From a checkpoint of a small CTC audio transcriber: trained on short read English sentences (LibriTTS-R).
Rows from block 4 of a small CTC audio transcriber, named by matrix and row number. Rows with one number belong to one neuron. Each number is 128 + 24 x the weight over its row's rms, rounded and kept within 0 to 255. All counts start at 0. Numbers have three digits each.
After each neuron's rows are labels from the 100 clips, of 14848, where the neuron reaches its highest value: "responds to" is what is common among them. Only what is clearly more common there than usual is listed. The data: short read English sentences (LibriTTS-R). In brackets: how many of the 100.
# fc1: MLP up (model.blocks.4.mlp.fc1.weight, 640x160), inputs 0-79
# fc2: MLP down (model.blocks.4.mlp.fc2.weight, 160x640, transposed), outputs 0-79

fc1.535:163141103162135162142127156125126126109118090116141116150128151141081102115128126049152153128159132172148125166140108109133150142106100133117156131138108139153113138168128180121102160130170131147148135130106162120129111134100113162119135128
fc2.535:168155133120106100109108136131119137112122124138127108146110129161104130123097156136151099144120076128114100101110126123080132151118134117156150146128152080084119176149071080139124108135155092076129152117132152112102098130109142143140111114
responds to: the word "was" (35)

fc1.393:130148164106115125106138128162121113103103118153120153107197104129166113112113107146142107127128143136124161147114134108133179163139137153122145108068116143106155111139160136126146145130164134110150066119105100089080152110091172102133105134
fc2.393:123135131127127118132126143092117122144112174104128152152133126107147117133132110113169140118131120171118071159177134177170101141123069097126138128137130107122116159133124126099125144130113112131146161157089108126129120135181145129117123124
responds to: voice: male (71); the word "is" (36); the word "a" (33); the word "of" (26)

fc1.395:119128088149104143125126113112166108115129125118122161095111074158096135091098118145126126112139160092105151179133150106122149091122138143111100177123123138106146127091104130127184126124149171159150091105132121130145115103074161129153117130
fc2.395:133142119101172095091135138106100144130109119145128090154155148110146141145173110105137095122104120182154110104128098160174130193137120093159119057168146140155132120153099157124107150113096096112099130139161087132145133127097074100121133131
responds to: the word "no" (25)

fc1.489:128082177136144095165107118111141140175106146115151166121149109115125105181127173120123162116084117135136093124092127163100097147132152134140132081155138145138124082110130164119141105143109140155084124141131102090127129145110127123146100096
fc2.489:140164101085101146111149133151107130108107113138131087153147137123150115105078080156112150138171120122114135108164106118159150144121133135120166140070148139100125137185121116124104136127138095142166153136116096138117145117161124084123146146
responds to: the word "was" (27)

fc1.120:150132108112118111125117118153105133132122177143152092091083135163112143145121095082118178148126138090145155104153114117150126124122126112095157152122182120131084140121119136121132152089146143129164111107128082179127141125093143127121079154
fc2.120:123096126120166153152129128111173101135191124091138137120126131112163140176132128201116085105143125146130123132152112142140134150088115104191122123105105134165110124082136120142150129143152087094163112161145156110099112135124084135110135108
responds to: the word "you" (35)

fc1.628:141117152115100101150122083129114125127111082134103132130127132148086157138143176138156064118154149136092137095138130163141141138090142170140146143178128141147135106103080141099115155149116127149085112134154110144174115101153163107151124132
fc2.628:157151099131144136133110160140082170122159147136114125092157120097140124130089141130152183131090099086139094177113062141119121129102109105139134136099140134113091126146153121152133118153146137114167147140111153124112139109101140118065146113
responds to: the word "she" (43)

fc1.151:146163142118110107147119143110113145100179122140131155123110107132143134112127139111131127126181157078145137173115152155146125116114118126153128101113126138118159105141111110100096142151130168125158133114141117130164102124153119098157108116
fc2.151:131158099148132158177156157128081167133128092122118157138129107160166156148136118102193150143129108093149143100125139108124128117159128120134107147104091155134132158096119125139129139132079130121088134143136107175134153129069122134116139135
responds to: the word "of" (38)

fc1.635:127130086143134134129103165135130134172133127122113121114132101136095117147141124106164157142150102136172143102138109070116133077164123109168166123157144143150116123103116105169122072138146150077107120110151174126145122149117144173082161145
fc2.635:108121131123142122128146128092157123095103120135109120075166145128120112061119169116099166147118169105086103114138082134139170132121152200124136126130098125131141088106116138115137149128135119135129158094138153123160148104158123162114139115
responds to: the word "the" (68); the word "of" (27)

fc1.210:089131112140128114152072099132112118126137164118132098091123109125126153124095134102123127178150141151112094122135121160137085108089151108173159150079136148205150118126120126135116136159138166128106073133129105090111118109115090143114103119
fc2.210:183147155112120105135124149143103124127082082104138177128138158094133093150153170130093110118129110112133102141149113101136143133182119165115173124165120123090092114124090119127139128132107095147120114119116126158136104163126146140104208115
responds to: voice: male (78); the word "was" (31)

fc1.298:113103105158079153131166111139105128093096152123120111148116164161100129156099101110066130124134090134178138144118145131155106121104117120134135173113157126092146099116139135130095102135138123120130131127160115189148121043137167135103114113
fc2.298:122131125069130102108147166109186150162161100096122159152140137124175138130142140149160110116134200138106112107141166100090089138143102094109135134151136122077102131113143107114115153139172124131109140150145136123125136174141108115105152123
responds to: voice: male (76)

fc1.329:126116160087092124151118118146137145174101116101121088126095092162160151157082115125121146111125178124199088089141120140153153135103141191130143125119140173127122119086138135160169150104160121131138133116139128127118147115153144147119135124
fc2.329:109139072139144110140151155134114139148153154101177148135113114094105157122156075120150061135150108110099136136145150158106137109171192071130119131149101120113168125156135168122132115117143106118115102134102145115119130097144103131126156138
responds to: the word "he" (50)

fc1.515:120133117132117117148110153125127138115125114107163170133098124159089170120107116108136165118140148170176136144151120101115057116148163091140164089138108137103153115120139162155130136139135126137114088104107148095142100169100121121137123087
fc2.515:091125146157151140106172125171146137085102143138112103132138131126129099149118089124120116167145094074080151133087148120114146093120108118132080132097144119157155132127144061114132130164145088120151137102131138130122116127142164151080158154
responds to: the word "he" (48)

fc1.275:136148128143074142140127115136113155134113109140141153131127124120107104088097090151133112100138114134135052163110153129093161174076145157141148123080090111110132149138145124116103134128121141120102116135136141124128151118137161096114113113
fc2.275:122136133108148140175160090122125112112159107122133152103110132135124155146174155121166174140117135157154167091141116096134123098120073110113150168139154143140139101108088157123116143100125111175105160147119114117135127101119152121143144120
responds to: voice: female (83); the word "said" (49)

fc1.226:144124127116145138161112119136128090130091110141165159135138135151160085121110122154088149154157157134144164133151138158090109153108112167108139162126104072143129092117140141096138128055123117093157145130148116159120112108129117152120136157
fc2.226:165111137127148113133139099128132142175133124130134099131129133111114106142108179130140124098123134093122087139129132119168137125156178101143135092093120162103121156170103099157130128151104158098136087118107142108143157140120121121117108086
responds to: the word "i" (51)

fc1.142:088105144104133118129119119087138119095162115144121114124174112096165109155083153140099168119148147087113171127111137114152137134163145144138146107098132121140135093123150152143107100127106144169147123134153165075113128143119090102147129124
fc2.142:147100114121171132112150128114095112134096150146135114108109127142119077137163112177143144083112118122098128117148143156152110119104114136144121133131128115116104139124141143112165148137144151062123129137168135134137114101109151160107132125
responds to: the word "was" (25)

fc1.297:131089102107127101135140112125104130145078084114114164125162105129112095121137171101103192140134092123115170129127131163116146159145173156137111097134115112117115093178101105149091132060124128107131132131145116136106094125142138140128128151
fc2.297:151122163126139090141142120114125094141131145137135128115170156141109154135156096111147109135127083103125137189108119116151141138104138107154076131109108137135130133115136110110136122127079109136119152151111135108163144099144171131091080106
responds to: the word "and" (26)

fc1.383:169141114102128083152077109132138124111143100138145119147104095118093161138149129094157087141123114049122135096104133142139141116107110164116165092099155147122145140148078096140091176124142153107129151114150109104137177155140156117150119104
fc2.383:093115124130163152177079137157076127115092063154128150167117155123146123123140111101152113135142133139158107131129127145064139147133094115107092116154125112126122100097136161116127118100105108094149121141067125140117102117120157118141137148
responds to: the word "of" (41)

fc1.615:172156139147148134127140125096147122128108167147141084132121153126124106122137107098128132152147153124140100194104070172120112135133152116129169123112143142155158104134085142108126108155134130132112124119127136096128080090107117159122136138
fc2.615:138134145164148070102111099111137172145110100120123150116111137142137133185094147137168088134135104153088165095134133118123111130138164107138138099159139132091164106155139091134125125102111131134090129159103114117098137200143091132151145118
responds to: the word "no" (30)

fc1.345:142106132100114135093136090137119102151117129115133123140145158134179078143138125141110104122105138135138120143091138105162120137135116080095161132119120111159121069115136123135102123135112136134093162145134120154086141151156130173120157148
fc2.345:118086103118121157114124162146169151080147134093120068111122116127112151136134144113114125127133129139099076104174133151133131112130149117132095159168160153121101168117085133132151086122153098142145094143122160122118083093114114118100149127
responds to: the word "it" (41); the word "is" (32); the word "a" (29)

fc1.589:117133116118125113107142094132137132130101116114146170135116140148160136154111120119090075137154126109126105147145172124142114125115133087109110128111158108099100101095151135166145163163147094055114119150112107143164142155144164123142128104
fc2.589:114136150113151129150154141109128087109141139162089109147162103126115109133141113138112146136106142131141145125092065180120124118134129147143132125138119158123155144153132141135111083099130127155145128133154164129107137106099124129143139133
responds to: the word "he" (46)

fc1.360:145124150100157132098138150118125125159134131113137060146123118094121156103121172172111136131156141141079139130158155136143087141119131202101152125152132147175118150154119141140080140122125140131095102164126089129128093138115101113088103153
fc2.360:075119120138146151121148134149146134113137115158137154118121105109119119146114135123119127147123110085158159140132097148128161155161120106116157150104096156042123121118117106158178112141120135110160136111133174144151138145112106170145126138
responds to: the word "she" (28)

fc1.180:104119136133150127132122139150120141116126091139124119163139151129141092163112174116126134131089107087149146122125187161149130098126147112131157141097124105144079121149076148144137138112137136119085166155098087156099126110130112108114110099
fc2.180:152142117151110108141156140110115167166108149125101128119142069108147098126135135119127137148128129070131109137179129157115082169101138110137162121119145124110144152103162175135111120141107103114148099145127178134121132146158094105138114091
responds to: the word "she" (42)

fc1.490:144099129171115131118140137119122097077103192150117106124157139138114138134064164168096101158147065122099125130110143091149108096152147139141134181111126139129115122145140171127130149109125152096120146124136141110133136083152158111117127062
fc2.490:109135148081111173110168099129077126153125102104129131159112131137148112128135096087171132145142134123155115201132127128107119141109119104115123108164126142117079083148155093178103128113132070132123141103108156135120134164153142156119133184
responds to: the word "and" (28)

fc1.293:159154141116109156150123094145111161154081184142118128076156119125135131135163110158133126137136144137069125150111056167153143150120151081139134137137126132159113135120157140133106165106099137121117151114174160145129103106116094114127141147
fc2.293:117127122130136143123171153114109112168110105123118108132075103159161108161162099104146148105124138120136108089153123140138157093129143096130144096177123113145099158112134091119117095092098127118165151130116133134096140133107076140096183105
responds to: the word "it" (30)

fc1.463:137105163144112192118106128109154143142114117097137124158123168105148125127102107119110100123097110141118128101141139105148097107165096096072159126146147152132149097162126130162119112149114112140131139154138132113144159135098151138114096152
fc2.463:100125118110104089117079144163118171115146122120127109128123116151090089106100127136160105105154122087143095124119126125139105083157133141119129087127154125085120148088154196127156123145131122105182112142135145129117128092121133144172154191
responds to: the word "what" (29)

fc1.292:117101114096110118091121130166109121121096106149184170111135128147120132127118164107107145128166124136166178150107153142129088128123179118098133145126108106101086096108146156119082128113148162132127122150136140124137115114126168149135147098
fc2.292:141125170160115130125155132065156155122125152105108127097139140094117151097160123152112174139088113096125102130126105105135106149122117139134157147132106120153180141147139082137168142126169152130113107108147088156125137128089120150092103145
responds to: the word "was" (41)

fc1.214:123139121160071136158132161132169117147111115107151121111126129146103142193136110116135089153140133115114113164136168142115139158156081153073154140128142125118117168120134119139104133104114130126167137128130173114125098116113135131161126127
fc2.214:141144104127109135088180098128105137126101168142031162124149099149103147086145143136157150111099152148117142094160134097153118100154104180132139118109146132206116155149119138125097097147138096162159111113129124129095146132115124142093123110
responds to: the word "me" (36)

fc1.442:141126145155107129176103115129110126149086128120147116137121105094095148126140157078100105151118146113090103118117176160134108146129095122122118114094125121151093102116119179090156100102131125136151126111123175125160077151135141141161116127
fc2.442:111174128129130138128156089155129140123137140138104102158157144116143131084108137128124157100122124107107122164136077111123103142149153164120151142138159150167109112140133128151116117096100138112120099120112135109172189125119113153154109131
responds to: voice: female (88)

fc1.444:132144127133183090094175111152119102102114129122114131103119088111175117115164117122150110122137089161131116122132100131144122109137122193122109119146138170118161116109107143115096140108085147125151113146134146120066154167163135146139150125
fc2.444:132127076133146106153120140166154139128149169137154116162099088100139109167134158128150094135145149148129157128110119127144128135119152172130094120101132129147133142090095128123180165155115125131169116131114135133105137142154132113149130120
responds to: the word "you" (88)

fc1.379:131122167147125101138117125133111131078134133139101124137137109110144130163120121089120117088143144117133125132089099136129131097166055132141144109168179125122150108110110144146184176134138124159159142108177138098127119128153154091101134167
fc2.379:135142129134098152121086136183163126105111140119117132135119104152163127129119125124114159155150132120153112144152165147104096129105148172092149088117112100086139154133133107133108080100099143170106158137095144131091129137096103159155105157
responds to: the word "to" (41)

fc1.421:113129142148132141125095071129125172118106151161147089139110138171134155116154087116162157062118146094156134144079137151148137155122136121138107145108107140145111129113107115130129128134157110168115160126130133170141153154116144098095109109
fc2.421:137132105109128112120153157143115142054096136136099166153144118085112116145093178108103145148110139123132117087152132111109110109109174117157140116158150121144164120116132157126098121140145123153142090156139130108110099129136115111150150110
responds to: voice: female (81)

fc1.462:158135104097178161138187106172164139145119084130104166149092109097135128098147133120113135148078105116108123094142084155158105160140142117121124117129094143109180110131126117106134124155163148141069148112107094115129158125101134079121146146
fc2.462:150124130143129112107091162103153099120159143144155105125109123100155138144117133134134150086127145138136137147134184120139121111078116129100134143131140168163076119139110175136128136095111127139137118165149105119168117158143123126133117112
responds to: the word "what" (52)

fc1.173:129118147122133142083136132135181138095138109135118203145120113123067142124116140100117126124141096164120141155142137136179137129114116168143136130096106173165136131091165112113103111108131145087139105102131104090105118114089137097191090132
fc2.173:082143111123122145114152157137148116164138108124116134164092142126145128161137149092099075100124089151134147132137106102138123105141179110112120108119133165144127123138132107114143126165186109176098169132104145133134099155101110135084092173
responds to: the word "no" (46); text has "not" (26)

fc1.82:092132123116132109175116114125107103140138134122158129075143167083136138194109143184065098142066126110080095149134147133153088127115143146137131108171147122110118130163127120127142105071129159126112118114157145120116120161142149131129136138
fc2.82:140111133119101133143167135143113132177128174134151159170108123174134114094131122065137124125122121135167094108164130094120127089152138095144092089153128108079152108058076107128107148105095148087141149131154141096099105157112147119112118103
responds to: the word "it" (32)

fc1.441:127074127141117157102174118158128141112153139108118151116118123135153139091128182114112138107142132110142134156121121119154086165132099158093116127143143133150134127093120148126068079107167142109095084142130105171108113112082134082166095109
fc2.441:087138166113135114148151187132130131137146165122160160137113133105133138153129128092181124140105060153128145084123083152136098165113167115125173104142119154126150101168093114105146147139127106147116162115098170126118130166132100139140150149
responds to: the word "no" (50)

fc1.0:124113151145139129111144130117150150128125148119126137118179103094117138151147118129147133126167174102139142183044122126147073147128115119115124082125124179127141137129142145176094134130128150105110131138087099122141136124117128096077132170
fc2.0:146133086132130128123147162092113092141156140157137105143081120144099122099117135132149120152084078161119135114192104143101157109118116112143131184106112086158125106123103064110158130105102141128100145128154145117122150152124125122171135109
responds to: the word "was" (38); the word "of" (29)

fc1.271:156125128155100139156096168116108123105095157107109118128103110146124129137095146118123097134107140138063152120114132131131139157126165144175164140090131128142078102086130110135123146098137131165117144148162119147156104133180139111140151133
fc2.271:125153124137104084151125101141088119116126118080146183181158169135142136097103138113122161105153093114156112134173080164145161103118153114172147079119078124120161129151129111127162100106165119121123139105114156109126135111126127133097112137
responds to: the word "you" (38)

fc1.459:095143137125159100114120081101126169158134138188132156114137144107112104175168150169136166097068105128125136120148113173123121154143156095104142137141096160169114092096117126145086129105152118148130135102147084111098099138129133130101134131
fc2.459:155135127096167083145116167110118103096105097140157123155121135125116102107083149103109104182155149136121150155117138123130113086124138106143092143103149105126118114137156110116142165149123131102136122187147131130097163110125116121174108129
responds to: the word "you" (38)

fc1.281:131137074137125103149145123128106141100113129193162136137101136107123120157146152102117141121147146129130155158117158124114095085119122128152120102118126128147124133128115113168117142128138160126167120110109131109105176155135142133099148123
fc2.281:117156098125112128156160104126089133112103147125131131136078120102148151110121106116147113149137119122119136177124115128139136128142133146162120136120162066112115123091125125105118171130107101089093127150099096115093140146088129141178170170
responds to: the word "was" (61); the word "it" (34)

fc1.495:108101123136105135156089128122157134114128169128113118156134113125151124136136145117149161154143149097143172146134122121111103147135092146141133122111110129074090118133114179131107161158123110130114104122149100150110134168150092118083136113
fc2.495:121157118136157125102107121089132124128132101134152139102138181140124117113112115137125119103153132148156126074137094124182173115103124115136135116160090118180156125107135116158159107134099125163148168093108129098167103098125151120150085125
responds to: voice: female (85)

fc1.418:105098129142095142102102153119168127088126128177144138145117108148133115133090108153136093149136111137139115134111140130129104157101079135144153140110153105137119103097151120147123114087107116144094130116149135145142092150091165136116112166
fc2.418:133161103110140089133128114138138120137139100170068127152154174123124182146117100139116123143106123144158095105131085114155118087116119127134113070126120172124123126132120139149153140155104171156195114119080124113131107151145123131134139121
responds to: the word "to" (33)

fc1.565:111122083097118134117139136123136137135148146141148106147115125110175117168103179087116143125131109148148113143154174105118111146125118112161139151104151124079063135102154149164086140080134129124134106127113089100140124103112101148170153127
fc2.565:152185147163148148090102114134109105109090137138123122123168097109126143128168069138111103142131128132083138140140080172116139133115150142130150122083141153117163136138166114122125089111105108115119147101089128173117149095118140110124098139
responds to: the word "mrs" (27)

fc1.319:124127124118132130148120111157152128145110153126118149163125130108143121148107105154127153107153122097125151121148099118133127166174115162122150114112118096123114131126138153131144089128141123155140110156176130088167109112129114172159126130
fc2.319:110128111154108125137146127136139169137136135097116123131125063112108126096137126090138098151087157155110125102114143102163162111087161075113095167186116120152119153142135104094112115139156147123122132101077142142117167124127129102129139115
responds to: voice: female (86)

fc1.48:145113141158123130160160130126131106150111116138128142144137123145106094192155102109123130093142119126125119165115099129141057104160092118132140112159136149143114146135106160129136106112085190115146120149191143129141150119134139146122095160
fc2.48:113181155129111122133152137125143135106153132121132101132123105146151149088080078151123145126093095081118139099122112102102147113123115164157124136159084118132153111118117111158121147156143090145105161101131125095137148127150103115134144112
responds to: the word "i" (39)

fc1.67:184064133093149154154151169109132108127116128116160140079125155136128134118143116115149159142139106128147134096150129111161132090125158140141131135144115127112103112132124153113138107137167121139115090155135167146096137132128092135124093136
fc2.67:124131163071128103073121104131129137136136129172105096112086117074163148095146138128155133133144148135119122138100158143174092131119124106124148133145126142133144102137151119098147130139112133131186147114123118104124148133135095102119147098
responds to: the word "of" (29)

fc1.375:098129135126140152145157146129148120110116101124157127091151078116126145105088112114137107159140119103074128157183135097112160153110144073154129117089122140110143133125152100120103108146145121126131169141147207146159149131122149094141145098
fc2.375:138098135124129158079134130119127144152139131143109144166120131113146134134099138134131109099125128140171131110159190110130144134160147101144128118121129089123097142135116165141158132139111126110089146078136125100100117100167104130096091135
responds to: the word "it" (55)

fc1.380:142165123133128145159136081136148112167133120121117109095102116168130138109145116113139116156158147097108109126126109134100114131133141096156154105119154136098109159139144154063099124110123144103141100111162158146116084115135145116130170105
fc2.380:128136088146143125095118135113117120123162104159162151142159164145142150171129129114151161126136107131091143127168121127130131096153105103134096139155148128147165077117138145112127108133119107132099113161127116102097107115102145173143102184
responds to: the word "it" (31)

fc1.291:136119149090148132130136169124108104158073169124135152081150103134132136201136149108152121086115135116115150120119144164110114124125151115140105134126113120117112123091135150126122116165133142127181154149154152158158125171077120142155112117
fc2.291:106141151138108129106135076120164133098130077109137119093137119142097115074132109131132126185108120136140136137129118130191138123117140150110099096109129123072116147152147117154101173147158125135110081094129116092110131122133133142141137150
responds to: the word "to" (45); the word "be" (40)

fc1.243:166134155146146130208108132126099128098159130155104142169134139066148118136117157117112146107142141135113153134152113134110107152144180086134158139120120131124132147158130104103124130140100129116145084169151178173115126103137147178106076118
fc2.243:087142097150131147143157148112126128145145102097151109164182158155121131139131099114187127167128142109159117133109136092111147116132094090145097103113120103136113107148120164152100135110122149092087126123107119114119115133122126140161130154
responds to: the word "of" (34); the word "have" (27)

fc1.468:101123121132128135105147165086159137123132122127102147087125092168107159141138098156095128091103114117132128149179190145125146157111152078100145140101159123098161123114151103114143153117155119113140100151117133104141078122114140112127137146
fc2.468:120173081149164103137128134147131129098100154104127121128117151122123112141151132123137148140146160118146092158138095115092089148124153151126128114175096115154105127111117119159161122127103143123125155119115128149131110124133130155141102094
responds to: the word "he" (28)

fc1.99:140140097134099129142150106105075157108115118135137155137144104113114152107129148123166129116152109088130165187085157136161121093107120137105143177118103132133136144140138155096125155147161132141147166115128104153155160162123146113148126101
fc2.99:112118119133149119157122145151135136104123100168129146156144142142132145077192145133200121128131108099119159157112137094097098145137113106073128117127108113120138117120128107143131104177099154103108113131129139121139146143125144120135129127
responds to: the word "of" (57); the word "the" (50); the word "was" (27)

fc1.625:119109146137154123141126159101125148125144132114153110141100125093081121170117135096134122124163094166132095159175142117100127152117097133137154100144122148126118115095127115152122122110145154162088156154135166114093166146116161145152157115
fc2.625:176125138133088209113144151117161136131087147131143148084143122118137138087126125149137121107113168125148130138114140132125162153134145141106097093157148094116110130119158075126129072111135134115123157141113088114138134170129121096093125119
responds to: the word "it" (89); the word "is" (76)

fc1.184:119173141117125106078130133104140120137131130105149136131118158172129157140132155109161146172181159136139110129160116146124105120114091107180157138115095127130159118129141132081131131107146144112158097141116122097128109116125189154144102153
fc2.184:109147130101120103142135161172146133164160132141154157159142097122105112110161176101116111105117117124127129145118116106112085068156147114111090128084146143133199175117128161179112120123120140100077162100124092110113124147114113121091130154
responds to: the word "he" (30); the word "her" (27)

fc1.26:144138116120126156115099176105103154134096151158108167124139105168101146141146138135143103087161162116122110114140129097156094100130108162118114164129167180122147149085127131107099156091108150133095159105140171091118114118131140097143118130
fc2.26:116085086144079158128112161174148130139113132135127132148105147134124119110178129092153110135116130126137094114164126107165156109107125118128126125085168120122119113086119142148101145102090139131127123104105114166124149132128160151078169094
responds to: the word "me" (57)

fc1.126:091131088124113080157110159102102113131151140143160116111111120105118104142111167089078141135123133126156089147189168129164114107106162118132145121130115100102159128156103159117122138136170176147139130106137125089159118140142145102136164128
fc2.126:117171117114113099112114108148126130101101132121117157103114144114107136098149121114117139098073140119110169171101136142144106113154132149109135076123122128142127131128155091179138108140140092087173167102118126133167152102129123159159109144
responds to: the word "he" (76); voice: male (71)

fc1.235:151115113130153101126146137115172106116124113161168111149106126139143127138099144138194100123140107144133090135126135073168132122151087134093135135096156101112125156131093114141173132125170154149091135116106086151163150094135166101140142167
fc2.235:105137133116104096170136128130113169135087144105102128130155141134118129095100088146127138188134123122137131125129122147086100168159118150125116140127127120150159106138183138097159115108108112163142129153145045085142110129118122200089143118
responds to: the word "i" (38)

fc1.355:099123156146148112112105151091132121135135105104119142134159125096103133131075126138122119129123171141139130167167180176142134115166145094106096092127130169172131107116167135135131117113147116134139129154119127120116122142148144070136108131
fc2.355:117114137104145178152157131133105152111101097147158110150140113149147137160131093138173121130114124119145091154112105146134151104183090063159139131104129111118151126110124125145113116150135115153143139096101114103108137142190092107124125134
responds to: the word "what" (31); the word "but" (25)

fc1.585:132150109105119086160111156127133162104127131101176164116152126153110119125150111105125178118140122151130117122171096128149147110125111097151173117109116132140138147093116161157125116122120100120114148119142138106124125104120136127134113071
fc2.585:099098116122138099127125107110163093136137153152106105113088122104123114132130154110128132139150155139149118171088160133088117101101140076168142097144121147141138111154137094171135130130159095116112105111109125127142144114142163088126111133
responds to: the word "he" (51)

fc1.80:157142103091141117094102197155146107104103101182148151133121145134136123156125120122119103098111112173125114147145155128154107163145138137109161133130177141104102117141132132065128135178103150117128073135157077165137139098167161107114109150
fc2.80:109090182110107161137149114131123152149134130098106163132083092126130164145127135141110124132097107091154108137123160131079106169141163140181162157103154072126131118108153110129109134120138121157104143144110140096132151099168168133146148146
responds to: the word "and" (26)

fc1.229:107110111131131176115139124117139117103138136149106129113165103126113126138099146156124132112110125091112164160125125125155125181156172130108156121112108126144113087157203135116096111121140124107139163127157125167099105114120189163102097158
fc2.229:113114111105125067181126121142127139169105135156150093089162141106133137149155130112102125103135134152140101170148128139111119090103113103104119153104150106106153139148102125139148136072102140126101108082153147133168125100139158130128125168
responds to: voice: male (77); the word "the" (69); the word "of" (34)

fc1.223:135126112135170145154164108089139157131125145094135084112119168148194107115098148129155129122123134096104132160102168119142131153152176138144131117109075115122141116126114125148135121085103150091179140175116129114091083136106112107144120119
fc2.223:153103136130163136163146131109122111156151161123134128147150109106141120128102114137166092136134134112055112112094197144106143116139174141134107113153157095120135131120101132126138128180125131133164113102092138079115099141137137120152128089
responds to: the word "you" (68)

fc1.364:152177126142175137122088125130113105164100161104163161119100110150116136134094137128121126125120140100139162122123131129162170138134095153160112167131131094162104106168111126127110108121092136093142132089127113158133137099123121185098118130
fc2.364:124117139151096162123155144128125179118142098149089116096151145159146137129174140077129134129117147109110112151108097121124168137151135119154103093114147165173119198125131117097163144114160128103158157110108122092070170095131124121104126142
responds to: the word "of" (27)

fc1.216:110107119102119154140153084103131118173100114146121158122120101117140130129126125097085164130160129105100173098066144103133094128153120144150129143134139124125140157128189131138190096084081164075150115154145138129127144118110124130084152100
fc2.216:122103102125112111145165112150126128115134109115106101102140131102081144107083173145143151133088110097102144141134108116108131133192128147154146150113126180082117143118167108145132150138091141146142137116107137130156139132095113128130121085
responds to: the word "i" (82)

fc1.278:122123088094086149092132072101139139136079148113165127118112114107088140120123082111122160119113155101133133132159128123163138124119097118095119152174162127151147117105132128160131142162095156138107128096114148099131110125101145134118169138
fc2.278:111142112148131142116128121166091107122137139177147111135154119151054146178154133160165170119061106112174135100112134154120138105067124127120148126148145109134144126147095136157121142167110145151137139120140099120094131126113139134086153126
responds to: voice: male (77)

fc1.370:173123118151162145114143111121111172155128146141152120127081132138120120175131103115172067134135098172115102124089133107130130167120142115131111116096121117119112131065161075116091151155103155138137119117077134152140091085118135099146122168
fc2.370:110145161079075103113136176079103132117161123127116106154141117167121178083144145170121127132126214102119152135116124130149113128116122139149105114086116106118149096179097113150137112109139106095117110128121132113141123133137139132113126103
responds to: voice: female (90); the word "oh" (27)

fc1.582:143168105105154139165107093089166149128109110098094143137108131110171143099155135159170126154131113174104101114115093112151127128144115164121145113103153129102142143108130144123143155150173170135093096131086132147093085139128173100100148091
fc2.582:084110127159097102143111134133151111115105133134092124178116140160090172134143124144168140136148127148154128162110124159078132148105153131135103138149129150097107141122160064114097130089127159181102124126130112143144139117120130135152090147
responds to: the word "i" (67)